python train.py --image_size=32 --objective="v" --norm="layernorm" --hidden_act="gelu" --fused_qkv=true --qk_norm=false --inner_norm=false --patch_size=[4, 4] --init="torch_default" --residual_init="none" --learning_rate=0.001 --batch_size=512
Rows from block 7, named by matrix and row number. Each number is 50 + 12 x the weight over its row's rms, rounded and kept within 0 to 99. All counts start at 0. After the name is the row's rms in percent of the matrix's.
# skip: long skip projection (model.blocks.7.skip.weight, 256x512), inputs 129-171
skip.74 115:42 51 58 53 50 59 59 67 52 50 66 59 51 56 38 53 55 45 58 71 36 49 39 45 66 41 60 50 38 69 47 59 49 51 48 39 43 43 51 56 68 69 43
skip.75 119:39 55 44 63 47 46 49 40 55 45 54 29 45 37 46 15 61 74 54 23 57 68 72 50 41 39 45 47 50 40 46 30 41 61 62 70 40 42 44 50 45 57 63
skip.76 094:45 44 54 58 42 54 45 41 53 26 34 44 44 41 52 72 39 68 31 31 62 90 56 44 41 62 54 65 56 37 45 49 38 53 57 32 53 37 48 40 42 38 48
skip.77 106:35 38 72 57 46 68 28 42 62 50 60 59 50 35 30 60 46 46 46 62 50 49 59 47 38 70 59 29 60 38 43 39 43 41 37 36 61 46 47 48 63 38 41
skip.78 089:83 71 40 47 75 38 31 41 52 54 51 43 49 57 58 42 57 34 47 59 59 46 55 48 19 58 41 30 47 48 38 51 38 57 51 54 33 55 56 46 53 47 50
skip.79 094:41 50 66 55 53 53 57 60 66 60 63 42 58 38 49 38 42 51 52 70 49 17 71 60 36 41 50 44 55 63 63 35 56 57 59 56 59 62 63 61 54 58 48
skip.80 095:57 47 15 49 41 39 68 44 42 51 48 43 55 68 58 66 35 46 60 33 62 55 67 78 55 42 61 62 49 60 59 53 64 56 58 47 77 58 40 62 23 54 39
skip.81 097:36 59 60 68 61 58 41 61 55 69 40 47 36 27 33 35 69 56 52 69 37 56 54 37 64 40 66 52 43 37 55 46 43 41 50 49 27 31 48 54 58 54 61
skip.82 095:45 57 30 30 38 42 76 32 45 34 62 48 62 68 70 56 41 56 47 47 69 43 48 61 43 62 38 47 79 55 57 49 60 54 33 36 52 64 39 45 42 39 35
skip.83 094:46 63 43 35 41 53 35 49 70 48 35 26 59 50 49 47 68 28 50 34 63 46 56 52 57 58 42 48 46 34 60 38 59 53 55 62 62 71 34 46 38 39 48
skip.84 098:50 70 71 33 45 53 35 34 54 41 68 51 55 66 65 52 56 38 51 46 64 42 47 65 39 60 26 66 61 44 57 33 47 72 51 37 57 74 51 48 29 37 44
skip.85 110:72 52 24 42 49 33 52 45 61 56 45 41 35 38 58 40 30 49 52 38 53 33 45 41 38 48 47 36 57 44 54 56 65 60 58 52 47 42 46 66 70 46 65
skip.86 121:63 53 73 71 42 44 39 46 62 66 43 55 46 49 40 44 62 29 48 54 52 37 85 20 69 54 47 39 44 54 41 40 41 38 24 70 52 54 49 44 60 35 39
skip.87 104:30 51 55 51 66 59 52 38 58 46 56 45 48 41 61 47 51 53 43 48 31 65 37 61 62 31 59 77 49 46 56 67 54 55 69 47 45 57 44 48 33 48 62
skip.88 113:34 48 38 43 52 69 67 52 20 40 35 55 66 52 66 62 56 34 54 61 38 72 73 69 61 44 33 56 58 51 67 51 78 48 31 42 59 44 47 48 41 41 41
skip.89 098:59 58 64 41 36 64 16 39 50 60 46 49 47 55 65 32 41 56 49 52 47 50 25 30 52 51 59 47 64 64 42 43 71 45 60 36 46 58 43 36 58 38 37
skip.90 105:48 55 57 61 52 46 16 38 54 63 54 50 68 54 60 35 53 52 47 45 47 48 66 58 51 62 47 57 57 47 52 36 54 51 45 45 58 71 38 49 34 62 50
skip.91 083:50 61 62 49 53 56 13 41 33 33 43 56 45 70 60 56 47 58 46 34 68 75 51 39 52 59 62 50 68 40 52 58 56 38 50 31 40 68 63 37 62 56 40
skip.92 108:54 46 59 66 56 36 36 47 75 59 49 53 48 53 44 42 59 54 66 52 50 27 55 22 65 56 49 34 37 48 32 49 57 42 58 50 33 38 52 54 51 61 48
skip.93 107:39 67 58 55 53 58 16 37 53 32 46 64 63 60 45 51 57 44 50 60 66 55 41 59 34 66 40 57 56 38 35 39 29 41 45 33 51 65 42 30 30 31 45
skip.94 104:32 40 46 47 45 62 36 47 49 48 63 64 49 68 56 27 48 58 61 61 59 29 34 56 61 31 38 73 41 55 33 59 54 58 69 39 51 70 42 53 41 72 52
skip.95 106:57 54 22 38 40 46 79 63 37 39 51 50 56 59 58 33 38 43 68 52 39 19 52 47 25 39 57 38 54 55 45 51 41 68 68 51 59 45 51 60 49 56 69
skip.96 098:58 57 75 60 48 57 26 44 53 63 76 51 31 45 34 58 60 38 37 43 49 49 21 36 53 67 40 27 49 31 52 42 53 37 28 34 28 46 57 58 55 52 49
skip.97 099:53 42 50 58 52 66 63 47 71 50 51 50 60 48 42 23 55 26 35 71 26 38 38 44 55 61 53 27 38 55 56 33 47 68 49 78 45 39 56 66 53 35 53
skip.98 109:33 45 42 56 45 46 61 37 47 23 53 48 59 40 61 48 59 39 52 57 41 33 86 69 56 61 58 28 64 74 48 62 58 53 46 43 52 59 31 47 50 44 44
skip.99 110:44 58 67 46 36 62 52 45 64 55 48 51 42 38 34 42 48 37 50 55 52 36 20 39 60 67 38 49 37 49 40 54 47 54 56 66 27 38 49 58 62 48 39
skip.100 099:60 47 43 46 27 73 53 37 35 64 57 49 67 55 57 54 31 32 60 39 72 50 38 42 72 45 55 51 56 52 48 46 63 54 44 45 68 54 34 44 50 45 48
skip.101 089:54 35 40 39 60 57 24 60 53 38 35 45 38 48 49 55 44 55 56 34 48 95 43 53 61 50 64 59 36 40 49 54 47 46 44 61 54 31 62 53 57 60 56
skip.102 092:56 47 67 62 53 47 49 55 41 50 66 61 40 47 48 49 50 58 59 46 42 31 41 28 60 52 68 48 42 56 39 43 60 31 58 30 46 38 67 68 72 50 63
skip.103 091:62 58 47 51 44 47 30 41 68 70 60 57 47 46 39 31 33 55 39 56 50 42 58 37 53 52 63 34 37 59 52 39 69 38 36 47 47 60 54 49 58 34 43
skip.104 100:64 57 41 55 46 44 53 37 52 48 56 26 48 57 62 53 32 57 50 46 70 20 61 45 43 75 34 29 64 43 65 38 69 62 47 54 43 63 42 52 54 39 36
skip.105 093:31 59 46 51 59 62 37 61 65 61 47 68 49 52 57 55 67 60 57 71 41 40 15 36 58 54 51 39 42 29 43 43 51 22 50 25 30 40 54 51 42 48 46
skip.106 103:25 57 54 43 32 46 79 50 43 39 22 47 68 45 56 41 52 47 53 27 64 45 53 65 46 36 49 64 73 59 51 53 43 61 72 44 92 50 35 55 53 53 37
skip.107 103:54 64 51 44 48 49 42 54 39 64 57 45 44 36 55 31 53 67 45 52 43 44 43 59 43 41 58 63 45 46 51 25 58 56 50 53 53 67 46 40 53 49 43
skip.108 102:44 34 48 52 51 33 52 54 41 57 54 30 37 48 61 40 52 62 69 41 54 53 67 59 39 54 47 48 43 40 55 38 54 53 46 56 56 60 43 47 52 55 75
skip.109 117:70 63 55 58 51 27 48 48 57 41 53 41 42 40 46 43 59 57 42 35 46 45 77 38 45 50 57 51 51 42 80 37 56 50 21 74 56 63 45 47 46 56 73
skip.110 099:60 60 33 55 36 64 73 37 42 36 44 51 73 54 53 45 55 54 50 48 51 65 41 67 41 59 58 48 68 60 42 52 72 51 62 40 69 45 45 45 48 40 36
skip.111 095:48 70 32 60 56 49 58 33 51 32 43 37 60 48 53 45 65 35 53 43 70 60 70 61 33 54 55 69 49 36 63 26 52 56 49 60 46 67 42 39 35 49 38
skip.112 099:43 63 37 50 28 43 52 47 39 33 49 43 57 50 57 70 40 39 48 33 69 46 56 76 39 56 41 55 53 41 53 53 31 48 52 47 58 66 41 33 29 49 42
skip.113 104:37 46 62 53 36 64 36 48 43 72 71 60 36 61 52 48 61 41 46 71 40 55 50 44 66 47 54 38 35 72 34 55 58 46 43 48 41 57 62 57 77 44 37
skip.114 096:31 27 58 55 55 63 75 65 50 60 43 67 70 62 53 64 67 53 71 65 45 42 43 72 60 44 60 68 42 57 39 73 54 36 57 53 62 49 46 51 54 77 57
skip.115 081:81 49 39 47 43 39 51 44 51 37 63 41 39 29 63 52 31 42 41 54 57 42 60 45 66 69 58 53 65 72 49 64 47 46 24 53 54 65 44 46 65 38 59
skip.116 095:50 41 40 62 56 43 62 52 57 56 48 71 42 41 45 56 43 56 73 51 47 70 48 47 41 32 64 36 58 45 54 58 35 41 60 25 63 40 68 51 57 70 56
skip.117 100:54 65 40 39 37 52 53 35 48 37 38 37 55 65 65 63 45 33 35 40 61 59 52 44 49 68 45 58 51 20 59 48 46 48 45 53 52 55 33 36 21 37 50
skip.118 094:53 66 61 57 35 31 51 45 66 41 54 39 42 41 38 32 46 55 47 37 57 37 59 49 34 47 36 65 55 38 55 33 28 49 47 51 58 64 38 42 43 47 49
skip.119 093:49 70 45 46 71 55 56 54 63 23 35 34 60 51 35 52 48 44 48 33 69 48 75 37 44 54 49 63 51 34 56 32 52 48 51 46 38 41 56 39 40 47 37
skip.120 090:30 40 60 52 60 65 50 61 45 63 57 60 52 48 66 38 61 50 61 73 28 65 18 57 43 45 36 45 38 58 37 68 47 38 60 21 38 38 61 69 42 48 50
skip.121 103:65 57 60 58 62 41 42 44 63 31 40 38 42 42 33 52 49 48 42 51 47 46 56 38 35 59 57 53 43 55 46 24 58 41 40 61 34 38 54 57 65 37 56
skip.122 096:48 37 41 50 61 52 42 46 52 54 42 49 35 35 50 20 53 39 62 38 43 36 77 45 58 47 45 46 61 32 45 51 65 28 40 38 32 47 34 59 52 48 57
skip.123 097:73 36 62 51 29 55 62 49 49 49 53 67 32 51 67 72 24 52 44 65 38 53 45 21 32 78 70 34 46 54 44 45 66 22 36 44 30 38 57 67 70 58 53
skip.124 093:73 52 12 59 54 46 79 44 37 46 37 49 54 47 52 48 45 63 65 31 48 47 74 66 57 65 58 39 69 50 56 42 53 54 31 37 59 54 65 61 48 65 49
skip.125 098:54 52 74 48 38 59 50 61 47 43 39 40 55 49 53 23 66 63 44 45 34 64 37 42 60 46 52 48 33 58 33 44 64 64 60 63 51 40 31 54 60 52 64
skip.126 119:47 59 44 65 65 27 56 53 38 50 43 51 60 45 47 64 59 56 51 50 43 62 91 64 46 45 44 54 63 39 64 37 55 46 35 44 44 47 46 49 43 49 57
skip.127 112:63 44 52 49 58 44 63 62 54 51 41 41 36 47 53 54 39 57 26 42 49 50 47 37 55 54 56 48 55 45 47 52 58 55 47 40 34 32 66 53 65 32 57
skip.128 118:44 34 58 52 52 58 45 63 53 70 54 61 51 41 48 62 48 55 70 68 41 44 43 46 75 51 55 40 37 65 36 65 69 30 63 56 54 33 54 57 72 57 57
skip.129 121:23 32 74 34 50 53 60 55 54 67 49 66 65 73 58 60 52 42 52 65 30 37 29 58 62 50 56 54 49 46 54 39 44 46 54 60 60 60 50 56 42 62 50
skip.130 098:73 54 45 54 30 45 58 39 46 66 63 37 36 54 46 58 33 43 54 44 48 57 60 44 61 52 58 36 43 69 73 64 64 26 37 61 51 42 61 46 55 39 41
skip.131 085:86 45 48 52 33 24 60 44 70 47 51 28 33 44 31 31 42 42 62 30 41 26 65 39 55 41 52 44 27 53 65 37 52 58 50 78 52 48 65 60 39 44 74
skip.132 102:65 51 42 31 61 38 62 59 45 32 42 48 65 51 58 67 60 50 41 62 48 61 33 53 42 67 44 47 47 49 43 62 33 58 58 42 55 62 44 35 50 53 34
skip.133 089:62 50 42 51 56 43 57 48 64 38 46 56 32 56 34 57 60 37 44 51 55 55 41 45 46 64 68 51 40 49 47 57 46 44 53 55 45 45 67 41 51 40 37
skip.134 109:54 38 39 47 68 41 57 36 35 47 43 57 50 66 53 68 44 57 53 24 48 65 58 47 43 24 50 52 43 41 61 38 41 33 48 62 80 67 49 51 22 53 62
skip.135 089:54 51 64 63 32 34 35 45 52 60 68 43 48 50 42 31 42 73 61 58 49 43 42 48 38 69 54 25 53 74 27 43 57 39 56 30 59 40 52 37 62 54 46
skip.136 090:46 40 51 46 69 67 45 61 53 59 39 56 56 65 60 50 61 37 47 78 42 47 49 66 66 35 32 46 49 51 49 55 51 50 55 67 33 40 58 57 57 36 59
skip.137 122:71 56 63 51 60 39 37 46 82 49 66 45 42 58 46 46 62 57 27 49 60 62 36 33 40 82 33 49 41 32 39 51 51 52 31 59 31 54 69 46 38 46 42
skip.138 104:51 56 38 36 43 63 42 40 34 53 51 55 62 55 55 91 52 59 61 43 64 51 50 48 68 64 29 62 83 42 62 44 58 24 36 31 45 53 43 50 46 46 20
skip.139 095:62 50 61 57 31 56 16 41 51 48 46 41 52 46 56 27 47 48 63 40 59 38 50 58 53 44 60 58 45 46 57 39 55 60 45 39 58 66 34 32 38 67 64
skip.140 094:71 53 43 34 44 59 57 40 32 58 62 40 52 49 78 54 35 42 45 52 63 36 48 53 50 66 44 38 62 56 70 48 73 54 56 28 56 49 35 39 34 52 47
skip.141 105:44 63 43 25 59 47 51 47 39 44 59 63 44 59 58 90 36 56 33 40 60 68 09 41 45 72 57 48 62 33 36 45 57 45 50 16 51 46 52 48 31 42 32
skip.142 106:59 77 60 61 49 38 45 41 54 26 48 31 71 47 49 49 44 49 50 40 65 45 65 58 43 39 31 71 60 48 69 42 52 60 55 48 54 62 32 38 41 47 41
skip.143 101:45 47 51 58 44 33 43 35 55 50 40 53 58 46 50 44 41 51 43 36 65 47 61 53 36 66 41 48 53 24 46 20 47 55 47 42 44 53 48 57 47 36 58
skip.144 093:45 40 46 44 29 68 53 49 40 58 47 59 51 59 69 76 49 45 59 52 40 41 38 46 53 49 46 41 48 36 49 65 69 53 49 51 64 57 61 72 66 48 67
skip.145 085:41 31 22 55 58 31 89 47 37 61 54 50 48 49 61 55 47 56 53 53 45 45 65 78 38 42 62 46 60 43 42 53 57 48 55 33 69 41 62 35 48 57 58
skip.146 103:59 37 52 51 35 49 25 48 61 53 54 47 48 26 55 49 58 51 53 37 58 42 77 38 64 62 39 60 40 49 48 62 75 35 29 49 40 42 41 52 53 55 54
skip.147 107:51 34 53 65 58 53 57 68 70 51 32 58 38 39 38 27 58 45 61 59 37 38 43 40 38 40 49 47 33 54 29 56 46 59 62 56 44 42 54 54 81 62 71
skip.148 111:55 52 50 40 38 66 52 41 33 46 51 65 61 70 56 49 40 54 53 49 44 57 51 35 63 41 58 55 49 55 45 67 58 50 43 60 52 63 47 51 39 50 40
skip.149 083:34 37 75 56 49 55 64 66 57 70 54 59 55 56 48 48 60 44 49 67 33 44 53 33 52 58 54 36 53 67 35 61 54 38 49 57 50 55 49 61 55 61 61
skip.150 099:61 36 67 46 45 53 16 61 39 73 82 61 51 61 62 29 47 52 49 61 34 38 53 28 44 53 59 44 37 58 47 77 44 36 43 40 43 52 46 49 50 44 60
skip.151 102:40 31 37 50 53 43 74 47 55 44 46 38 43 38 42 58 50 53 49 38 64 38 36 64 47 46 61 63 41 62 59 52 36 57 61 58 80 39 27 40 43 65 42
skip.152 103:40 53 60 66 61 21 67 46 42 36 56 50 50 53 64 56 45 66 50 47 54 56 73 75 39 39 31 46 58 45 59 56 34 52 55 55 49 55 53 56 53 56 42
skip.153 107:72 41 53 62 57 49 57 59 43 65 62 48 40 35 69 56 47 43 56 51 48 46 60 35 71 47 50 39 35 62 59 67 74 42 41 48 45 39 52 63 63 50 45
skip.154 101:60 47 41 66 58 32 74 61 67 45 55 42 45 41 37 42 58 49 31 49 43 31 56 37 49 60 63 34 56 32 71 25 41 47 41 68 34 42 63 59 49 31 59
skip.155 114:50 68 38 47 39 38 80 39 30 59 47 34 58 50 62 55 42 16 55 39 44 37 63 56 25 63 39 46 60 47 76 51 71 42 35 62 56 67 45 48 56 48 52
skip.156 093:56 52 59 56 42 44 55 57 60 52 76 54 53 51 42 44 41 40 33 47 59 22 40 46 43 37 52 58 31 48 59 48 55 57 74 63 38 44 69 62 29 57 45
skip.157 099:57 41 46 63 64 44 76 67 61 45 66 46 54 44 50 53 58 45 62 59 54 51 78 59 40 50 42 44 48 64 53 72 48 66 55 66 54 32 65 57 51 76 60
skip.158 113:44 69 42 46 36 70 25 42 48 50 46 50 50 62 53 66 51 33 31 44 67 71 32 30 57 65 45 58 35 48 32 60 59 50 63 59 28 53 47 37 42 39 16
skip.159 086:40 44 45 52 43 53 50 51 41 48 58 34 58 58 51 33 48 47 77 52 46 43 59 47 55 27 73 59 51 65 43 51 57 44 55 44 66 52 39 54 50 67 55
skip.160 091:54 60 66 36 41 49 23 31 51 35 32 49 42 51 41 54 49 49 28 50 43 52 44 23 53 48 56 45 59 48 33 43 29 61 47 48 43 51 41 48 47 46 37
skip.161 081:32 34 58 65 48 54 48 47 53 60 77 40 41 44 59 40 45 60 54 54 51 32 44 61 61 45 39 39 47 64 64 63 51 57 67 47 66 37 53 49 32 42 50
skip.162 093:34 43 50 54 46 64 71 40 40 69 41 73 64 38 52 52 46 66 56 54 45 70 35 56 44 42 49 43 58 63 53 51 47 54 58 40 45 39 55 63 46 66 48
skip.163 087:55 47 47 42 35 46 69 63 59 41 28 29 49 61 59 51 51 42 47 50 60 42 69 54 33 63 39 52 40 60 59 47 63 51 29 78 54 47 57 43 52 56 58
skip.164 083:49 55 48 56 67 62 21 50 59 43 45 62 44 69 53 48 61 47 49 53 44 39 32 34 40 42 45 63 32 52 43 60 36 32 50 57 54 44 45 47 55 45 60
skip.165 100:67 36 35 57 55 32 55 48 72 42 59 47 44 50 54 36 39 45 60 50 47 38 37 37 31 43 51 35 45 67 38 49 60 41 55 51 59 35 54 69 47 69 65
skip.166 104:29 32 62 44 54 56 37 66 55 40 51 47 40 42 38 35 46 60 47 42 30 55 47 58 51 63 44 38 57 46 32 56 50 50 53 53 54 48 57 44 63 54 36
skip.167 103:21 43 48 68 66 43 52 54 59 52 33 66 44 44 30 53 65 56 47 68 42 50 67 60 57 50 59 58 45 38 34 47 40 41 70 44 49 46 62 56 58 57 63
skip.168 095:64 36 55 43 50 66 58 39 26 58 56 54 50 50 62 53 29 56 71 39 37 40 54 42 54 55 64 38 63 83 54 67 55 50 46 49 55 46 55 51 58 53 52
skip.169 092:52 52 41 57 54 60 28 68 41 60 41 55 48 58 44 59 31 53 68 53 48 58 55 48 61 47 57 50 27 54 30 69 46 41 61 56 65 47 57 68 60 80 57
skip.170 111:42 54 41 48 49 47 49 44 54 34 34 42 59 47 51 48 35 58 39 46 70 51 65 60 34 47 57 71 73 47 57 42 24 64 48 37 72 63 41 33 50 45 48
skip.171 122:72 67 34 53 54 30 62 44 67 25 49 44 52 60 60 58 51 33 40 24 54 34 52 42 32 53 52 44 49 52 73 46 54 48 48 75 44 57 59 55 36 50 47
skip.172 120:35 50 78 54 54 59 35 60 62 73 72 54 48 50 50 30 52 40 45 52 42 50 46 36 67 54 40 52 41 57 30 43 24 47 57 68 39 53 48 53 62 54 49
skip.173 109:56 51 28 57 53 26 64 50 71 38 57 58 49 46 55 44 50 72 51 56 56 56 46 63 32 61 57 41 51 42 59 54 55 59 46 58 60 56 74 70 36 61 64
skip.174 097:27 55 56 27 57 77 39 31 55 44 43 49 50 49 43 60 58 60 50 42 78 65 29 69 48 55 57 62 58 48 35 35 36 45 66 53 49 47 40 35 49 48 32
skip.175 098:36 52 44 57 54 42 55 50 37 59 47 67 49 55 36 61 55 62 72 82 46 50 47 64 41 37 55 38 48 52 38 51 20 38 58 20 68 40 50 52 67 65 61
skip.176 096:70 62 40 57 42 38 77 55 53 28 46 52 37 37 47 21 56 58 44 50 31 30 73 50 28 47 56 32 57 53 59 48 61 57 51 51 50 42 49 64 61 44 69
skip.177 118:59 68 44 56 33 60 47 45 44 50 55 55 56 46 61 48 54 28 56 49 52 46 57 61 72 50 40 68 51 59 50 43 48 58 50 50 29 60 42 39 69 32 37
skip.178 090:33 42 58 62 62 46 34 45 62 60 49 70 52 35 38 36 71 53 56 69 32 62 21 56 66 49 48 56 49 55 56 61 62 45 70 61 39 43 58 56 46 58 51
skip.179 099:45 68 45 47 39 69 81 44 37 30 48 38 58 66 64 74 57 43 37 40 40 70 28 61 48 48 26 64 50 56 47 49 49 65 46 65 53 49 46 40 29 52 46
skip.180 095:49 75 64 35 66 55 25 56 58 68 36 50 37 53 37 50 58 38 30 54 57 59 56 45 63 57 35 65 44 36 59 22 54 43 30 45 38 54 54 39 58 31 52
skip.181 088:52 56 49 63 40 53 43 51 53 37 38 52 32 44 35 54 59 51 53 49 49 48 45 48 52 30 70 54 45 54 45 56 40 45 56 64 44 24 63 49 61 57 63
skip.182 098:54 61 37 30 38 60 71 56 41 51 34 51 63 37 63 35 54 42 43 34 44 56 44 63 68 57 31 70 62 49 57 40 54 70 54 52 54 56 48 40 51 32 48
skip.183 090:50 73 46 36 44 54 38 52 63 41 33 43 51 49 57 49 53 45 34 47 59 51 34 56 29 52 47 68 49 27 61 34 44 65 53 63 52 63 56 27 38 34 39
skip.184 090:26 57 41 27 55 56 87 53 46 31 44 36 66 59 58 66 54 54 44 33 48 59 49 75 50 53 52 72 65 40 52 38 58 54 45 52 56 48 56 47 33 62 53
skip.185 096:50 48 57 57 36 38 67 41 49 58 62 46 55 48 48 58 37 61 65 63 46 59 68 41 53 47 62 57 66 71 57 58 44 63 51 48 59 69 41 32 47 40 46
skip.186 095:45 50 49 46 35 51 58 60 53 49 72 45 46 66 47 41 49 42 57 39 67 48 43 43 42 51 56 58 62 53 29 59 45 52 69 53 57 43 48 58 58 60 60
skip.187 110:40 54 67 71 54 58 52 61 56 63 60 55 47 47 47 36 50 33 28 57 42 43 73 37 60 50 24 33 37 71 48 52 53 73 48 77 32 44 49 56 64 35 49
skip.188 106:63 62 48 51 42 54 42 35 38 50 56 31 44 54 52 55 45 31 46 37 54 71 57 42 41 62 54 51 52 54 47 43 43 47 40 41 46 43 44 39 60 25 53
skip.189 091:37 42 35 29 41 70 64 35 32 51 63 60 59 48 55 48 36 74 62 47 63 38 34 63 47 51 66 60 49 52 36 56 42 64 65 39 60 42 50 43 52 70 39
skip.190 087:39 62 28 62 41 42 60 44 51 69 58 59 54 37 48 52 66 57 60 48 50 82 42 67 75 35 37 51 41 45 51 58 51 28 65 39 43 38 36 42 37 47 59
skip.191 108:45 55 81 45 46 50 38 50 55 49 35 46 50 55 50 46 58 38 28 27 36 65 50 45 60 63 38 44 42 41 51 35 56 51 47 63 40 50 46 55 55 45 48
skip.192 113:32 48 33 44 64 45 63 48 45 36 38 45 70 54 37 72 49 44 48 50 65 64 49 70 47 46 53 62 50 32 52 44 23 48 40 47 77 67 50 35 37 51 49
skip.193 099:44 25 50 60 47 58 55 63 47 40 36 59 39 49 51 42 48 53 64 66 29 61 37 61 50 46 61 42 55 69 27 71 57 48 67 44 78 43 61 57 72 78 59
skip.194 101:51 50 35 62 57 31 53 70 67 49 68 54 59 40 33 45 49 63 63 61 59 53 86 62 61 51 60 60 41 76 50 71 50 53 60 65 36 42 65 52 69 64 40
skip.195 120:33 41 51 58 45 57 23 62 40 66 45 32 51 33 51 34 60 74 65 50 49 45 36 54 59 38 58 64 49 63 43 57 47 61 46 38 50 52 40 52 61 51 51
skip.196 117:56 31 72 68 48 44 69 59 62 56 50 55 37 49 40 57 53 47 51 50 46 36 74 38 65 62 50 34 40 45 57 49 43 36 36 60 39 29 50 57 78 49 63
skip.197 093:49 68 29 55 45 38 95 40 52 44 30 51 72 54 58 47 58 39 43 46 68 49 59 61 61 55 52 69 63 54 73 44 42 48 46 47 40 55 33 37 44 40 43
skip.198 090:47 63 61 48 48 53 46 41 57 46 54 39 56 49 48 44 53 25 44 57 63 29 56 59 59 50 39 40 51 56 60 23 34 62 43 59 60 56 54 55 32 35 44
skip.199 091:65 61 40 42 51 48 66 39 42 49 54 49 60 51 44 49 50 37 48 42 67 44 60 55 48 47 38 45 59 37 47 40 56 72 49 53 55 59 49 37 42 52 39
skip.200 115:66 57 55 53 51 37 20 38 62 50 51 38 40 39 52 53 53 31 39 37 59 47 68 32 39 68 36 53 54 46 56 49 47 40 30 61 34 45 54 47 47 41 35
skip.201 108:58 33 32 46 60 40 60 61 52 41 50 48 46 40 60 48 59 73 54 46 45 33 43 60 47 45 57 54 59 61 43 69 71 51 62 35 60 44 52 47 40 64 57
skip.202 097:50 30 52 50 48 46 69 66 51 56 43 42 37 51 54 51 26 71 64 51 40 38 48 43 54 50 51 48 40 61 57 67 63 41 53 68 70 38 47 63 56 68 50
skip.203 121:51 53 35 36 46 58 60 66 54 44 62 39 48 40 40 50 43 41 50 30 52 51 36 55 53 46 65 65 33 53 45 55 40 89 64 64 48 37 45 51 60 62 39
skip.204 086:63 44 43 48 61 38 31 58 40 56 28 50 36 44 55 44 65 50 46 34 54 65 70 56 48 46 47 56 56 29 58 48 54 39 50 52 32 60 34 49 40 49 49
skip.205 097:36 36 60 39 46 57 45 64 50 64 62 57 35 53 60 53 40 73 47 57 30 36 28 36 60 46 63 57 56 56 39 70 40 46 52 51 51 38 53 70 72 47 47
skip.206 092:49 50 59 46 66 52 25 38 53 53 51 60 37 50 54 41 67 37 45 41 31 37 49 47 40 35 46 45 38 59 34 44 41 52 62 68 42 39 58 48 56 47 60
skip.207 096:46 54 47 46 51 39 56 65 65 37 41 45 40 36 38 38 69 75 50 57 46 47 54 52 43 47 62 36 53 58 29 47 54 29 54 41 39 37 67 57 52 61 66
skip.208 088:27 37 49 67 39 32 53 62 69 65 50 46 51 43 36 47 71 58 60 66 44 22 64 49 66 33 45 50 39 49 51 52 32 53 66 71 62 48 33 60 50 47 52
skip.209 093:32 32 44 44 50 59 54 60 58 56 50 51 52 52 47 51 65 55 60 63 47 44 49 71 47 37 46 59 38 72 44 69 43 36 63 62 54 44 70 64 49 55 53
skip.210 091:51 23 52 51 45 35 57 54 33 53 59 42 47 67 70 65 47 67 45 52 41 62 72 59 31 58 63 43 58 59 60 63 55 58 50 38 71 51 47 56 53 43 60
skip.211 097:34 48 45 58 54 52 48 46 43 63 84 58 66 53 49 45 35 56 58 60 50 39 36 51 52 49 52 52 40 67 39 61 48 52 42 47 64 53 61 50 46 53 53
skip.212 093:50 47 37 49 54 33 36 57 45 53 55 48 26 45 48 39 43 75 62 42 49 56 42 51 38 48 63 53 55 67 48 68 52 35 54 24 64 39 51 57 66 71 47
skip.213 108:59 39 48 42 53 60 51 63 34 43 55 57 39 38 69 63 31 63 51 52 41 39 42 42 71 42 51 39 47 76 56 67 53 41 62 43 69 46 71 66 62 51 38
skip.214 093:37 64 33 41 37 79 49 54 32 48 23 39 64 38 45 40 47 53 44 51 65 51 55 73 75 45 42 53 67 57 61 37 52 55 57 49 68 63 50 41 43 46 38
skip.215 097:39 42 75 42 40 67 46 38 51 47 60 60 67 64 50 43 44 59 42 78 52 54 39 52 44 55 42 36 48 61 38 47 45 35 42 34 54 62 65 43 47 48 22
skip.216 106:48 54 58 49 40 33 51 34 41 60 53 37 57 47 50 45 43 48 45 49 47 43 64 45 41 58 56 47 61 30 51 27 39 54 37 43 55 57 40 43 41 42 65
skip.217 095:39 37 52 35 70 57 49 56 69 39 57 55 51 45 49 71 60 58 39 51 63 46 07 51 49 40 64 68 55 42 27 59 22 41 63 23 49 40 49 50 45 59 46
skip.218 091:49 52 48 56 64 49 59 51 72 43 38 50 42 33 38 35 60 65 38 52 45 62 68 53 34 47 60 56 50 42 60 49 49 43 56 59 42 41 47 46 57 44 42
skip.219 108:58 65 18 53 48 51 72 39 46 41 57 34 49 62 61 54 32 49 55 39 78 55 49 48 31 56 61 45 63 44 50 56 38 61 51 42 57 57 45 34 28 45 42
skip.220 100:57 60 51 52 44 48 52 49 51 43 43 44 55 58 67 56 49 32 62 41 62 55 58 58 46 55 41 44 69 36 55 29 47 44 29 43 62 48 46 41 45 45 38
skip.221 096:56 47 78 36 46 64 50 37 53 56 40 48 64 52 56 53 40 38 36 55 52 54 63 56 34 79 38 39 54 51 61 47 63 59 27 82 50 51 56 43 40 52 31
skip.222 108:73 66 64 53 50 63 24 40 48 30 39 45 37 68 50 66 44 39 26 36 51 46 35 45 62 57 66 71 53 37 55 35 38 42 49 58 46 54 47 40 54 49 34
skip.223 104:43 40 37 78 64 40 82 55 32 67 44 43 53 33 42 22 63 49 47 48 43 59 86 88 59 27 64 35 57 50 72 55 44 52 48 40 66 52 55 43 62 52 70
skip.224 103:50 43 47 49 58 48 67 63 49 50 50 37 54 49 56 35 48 28 60 44 55 16 66 49 52 51 62 32 55 40 62 57 56 56 42 49 53 60 48 67 57 51 82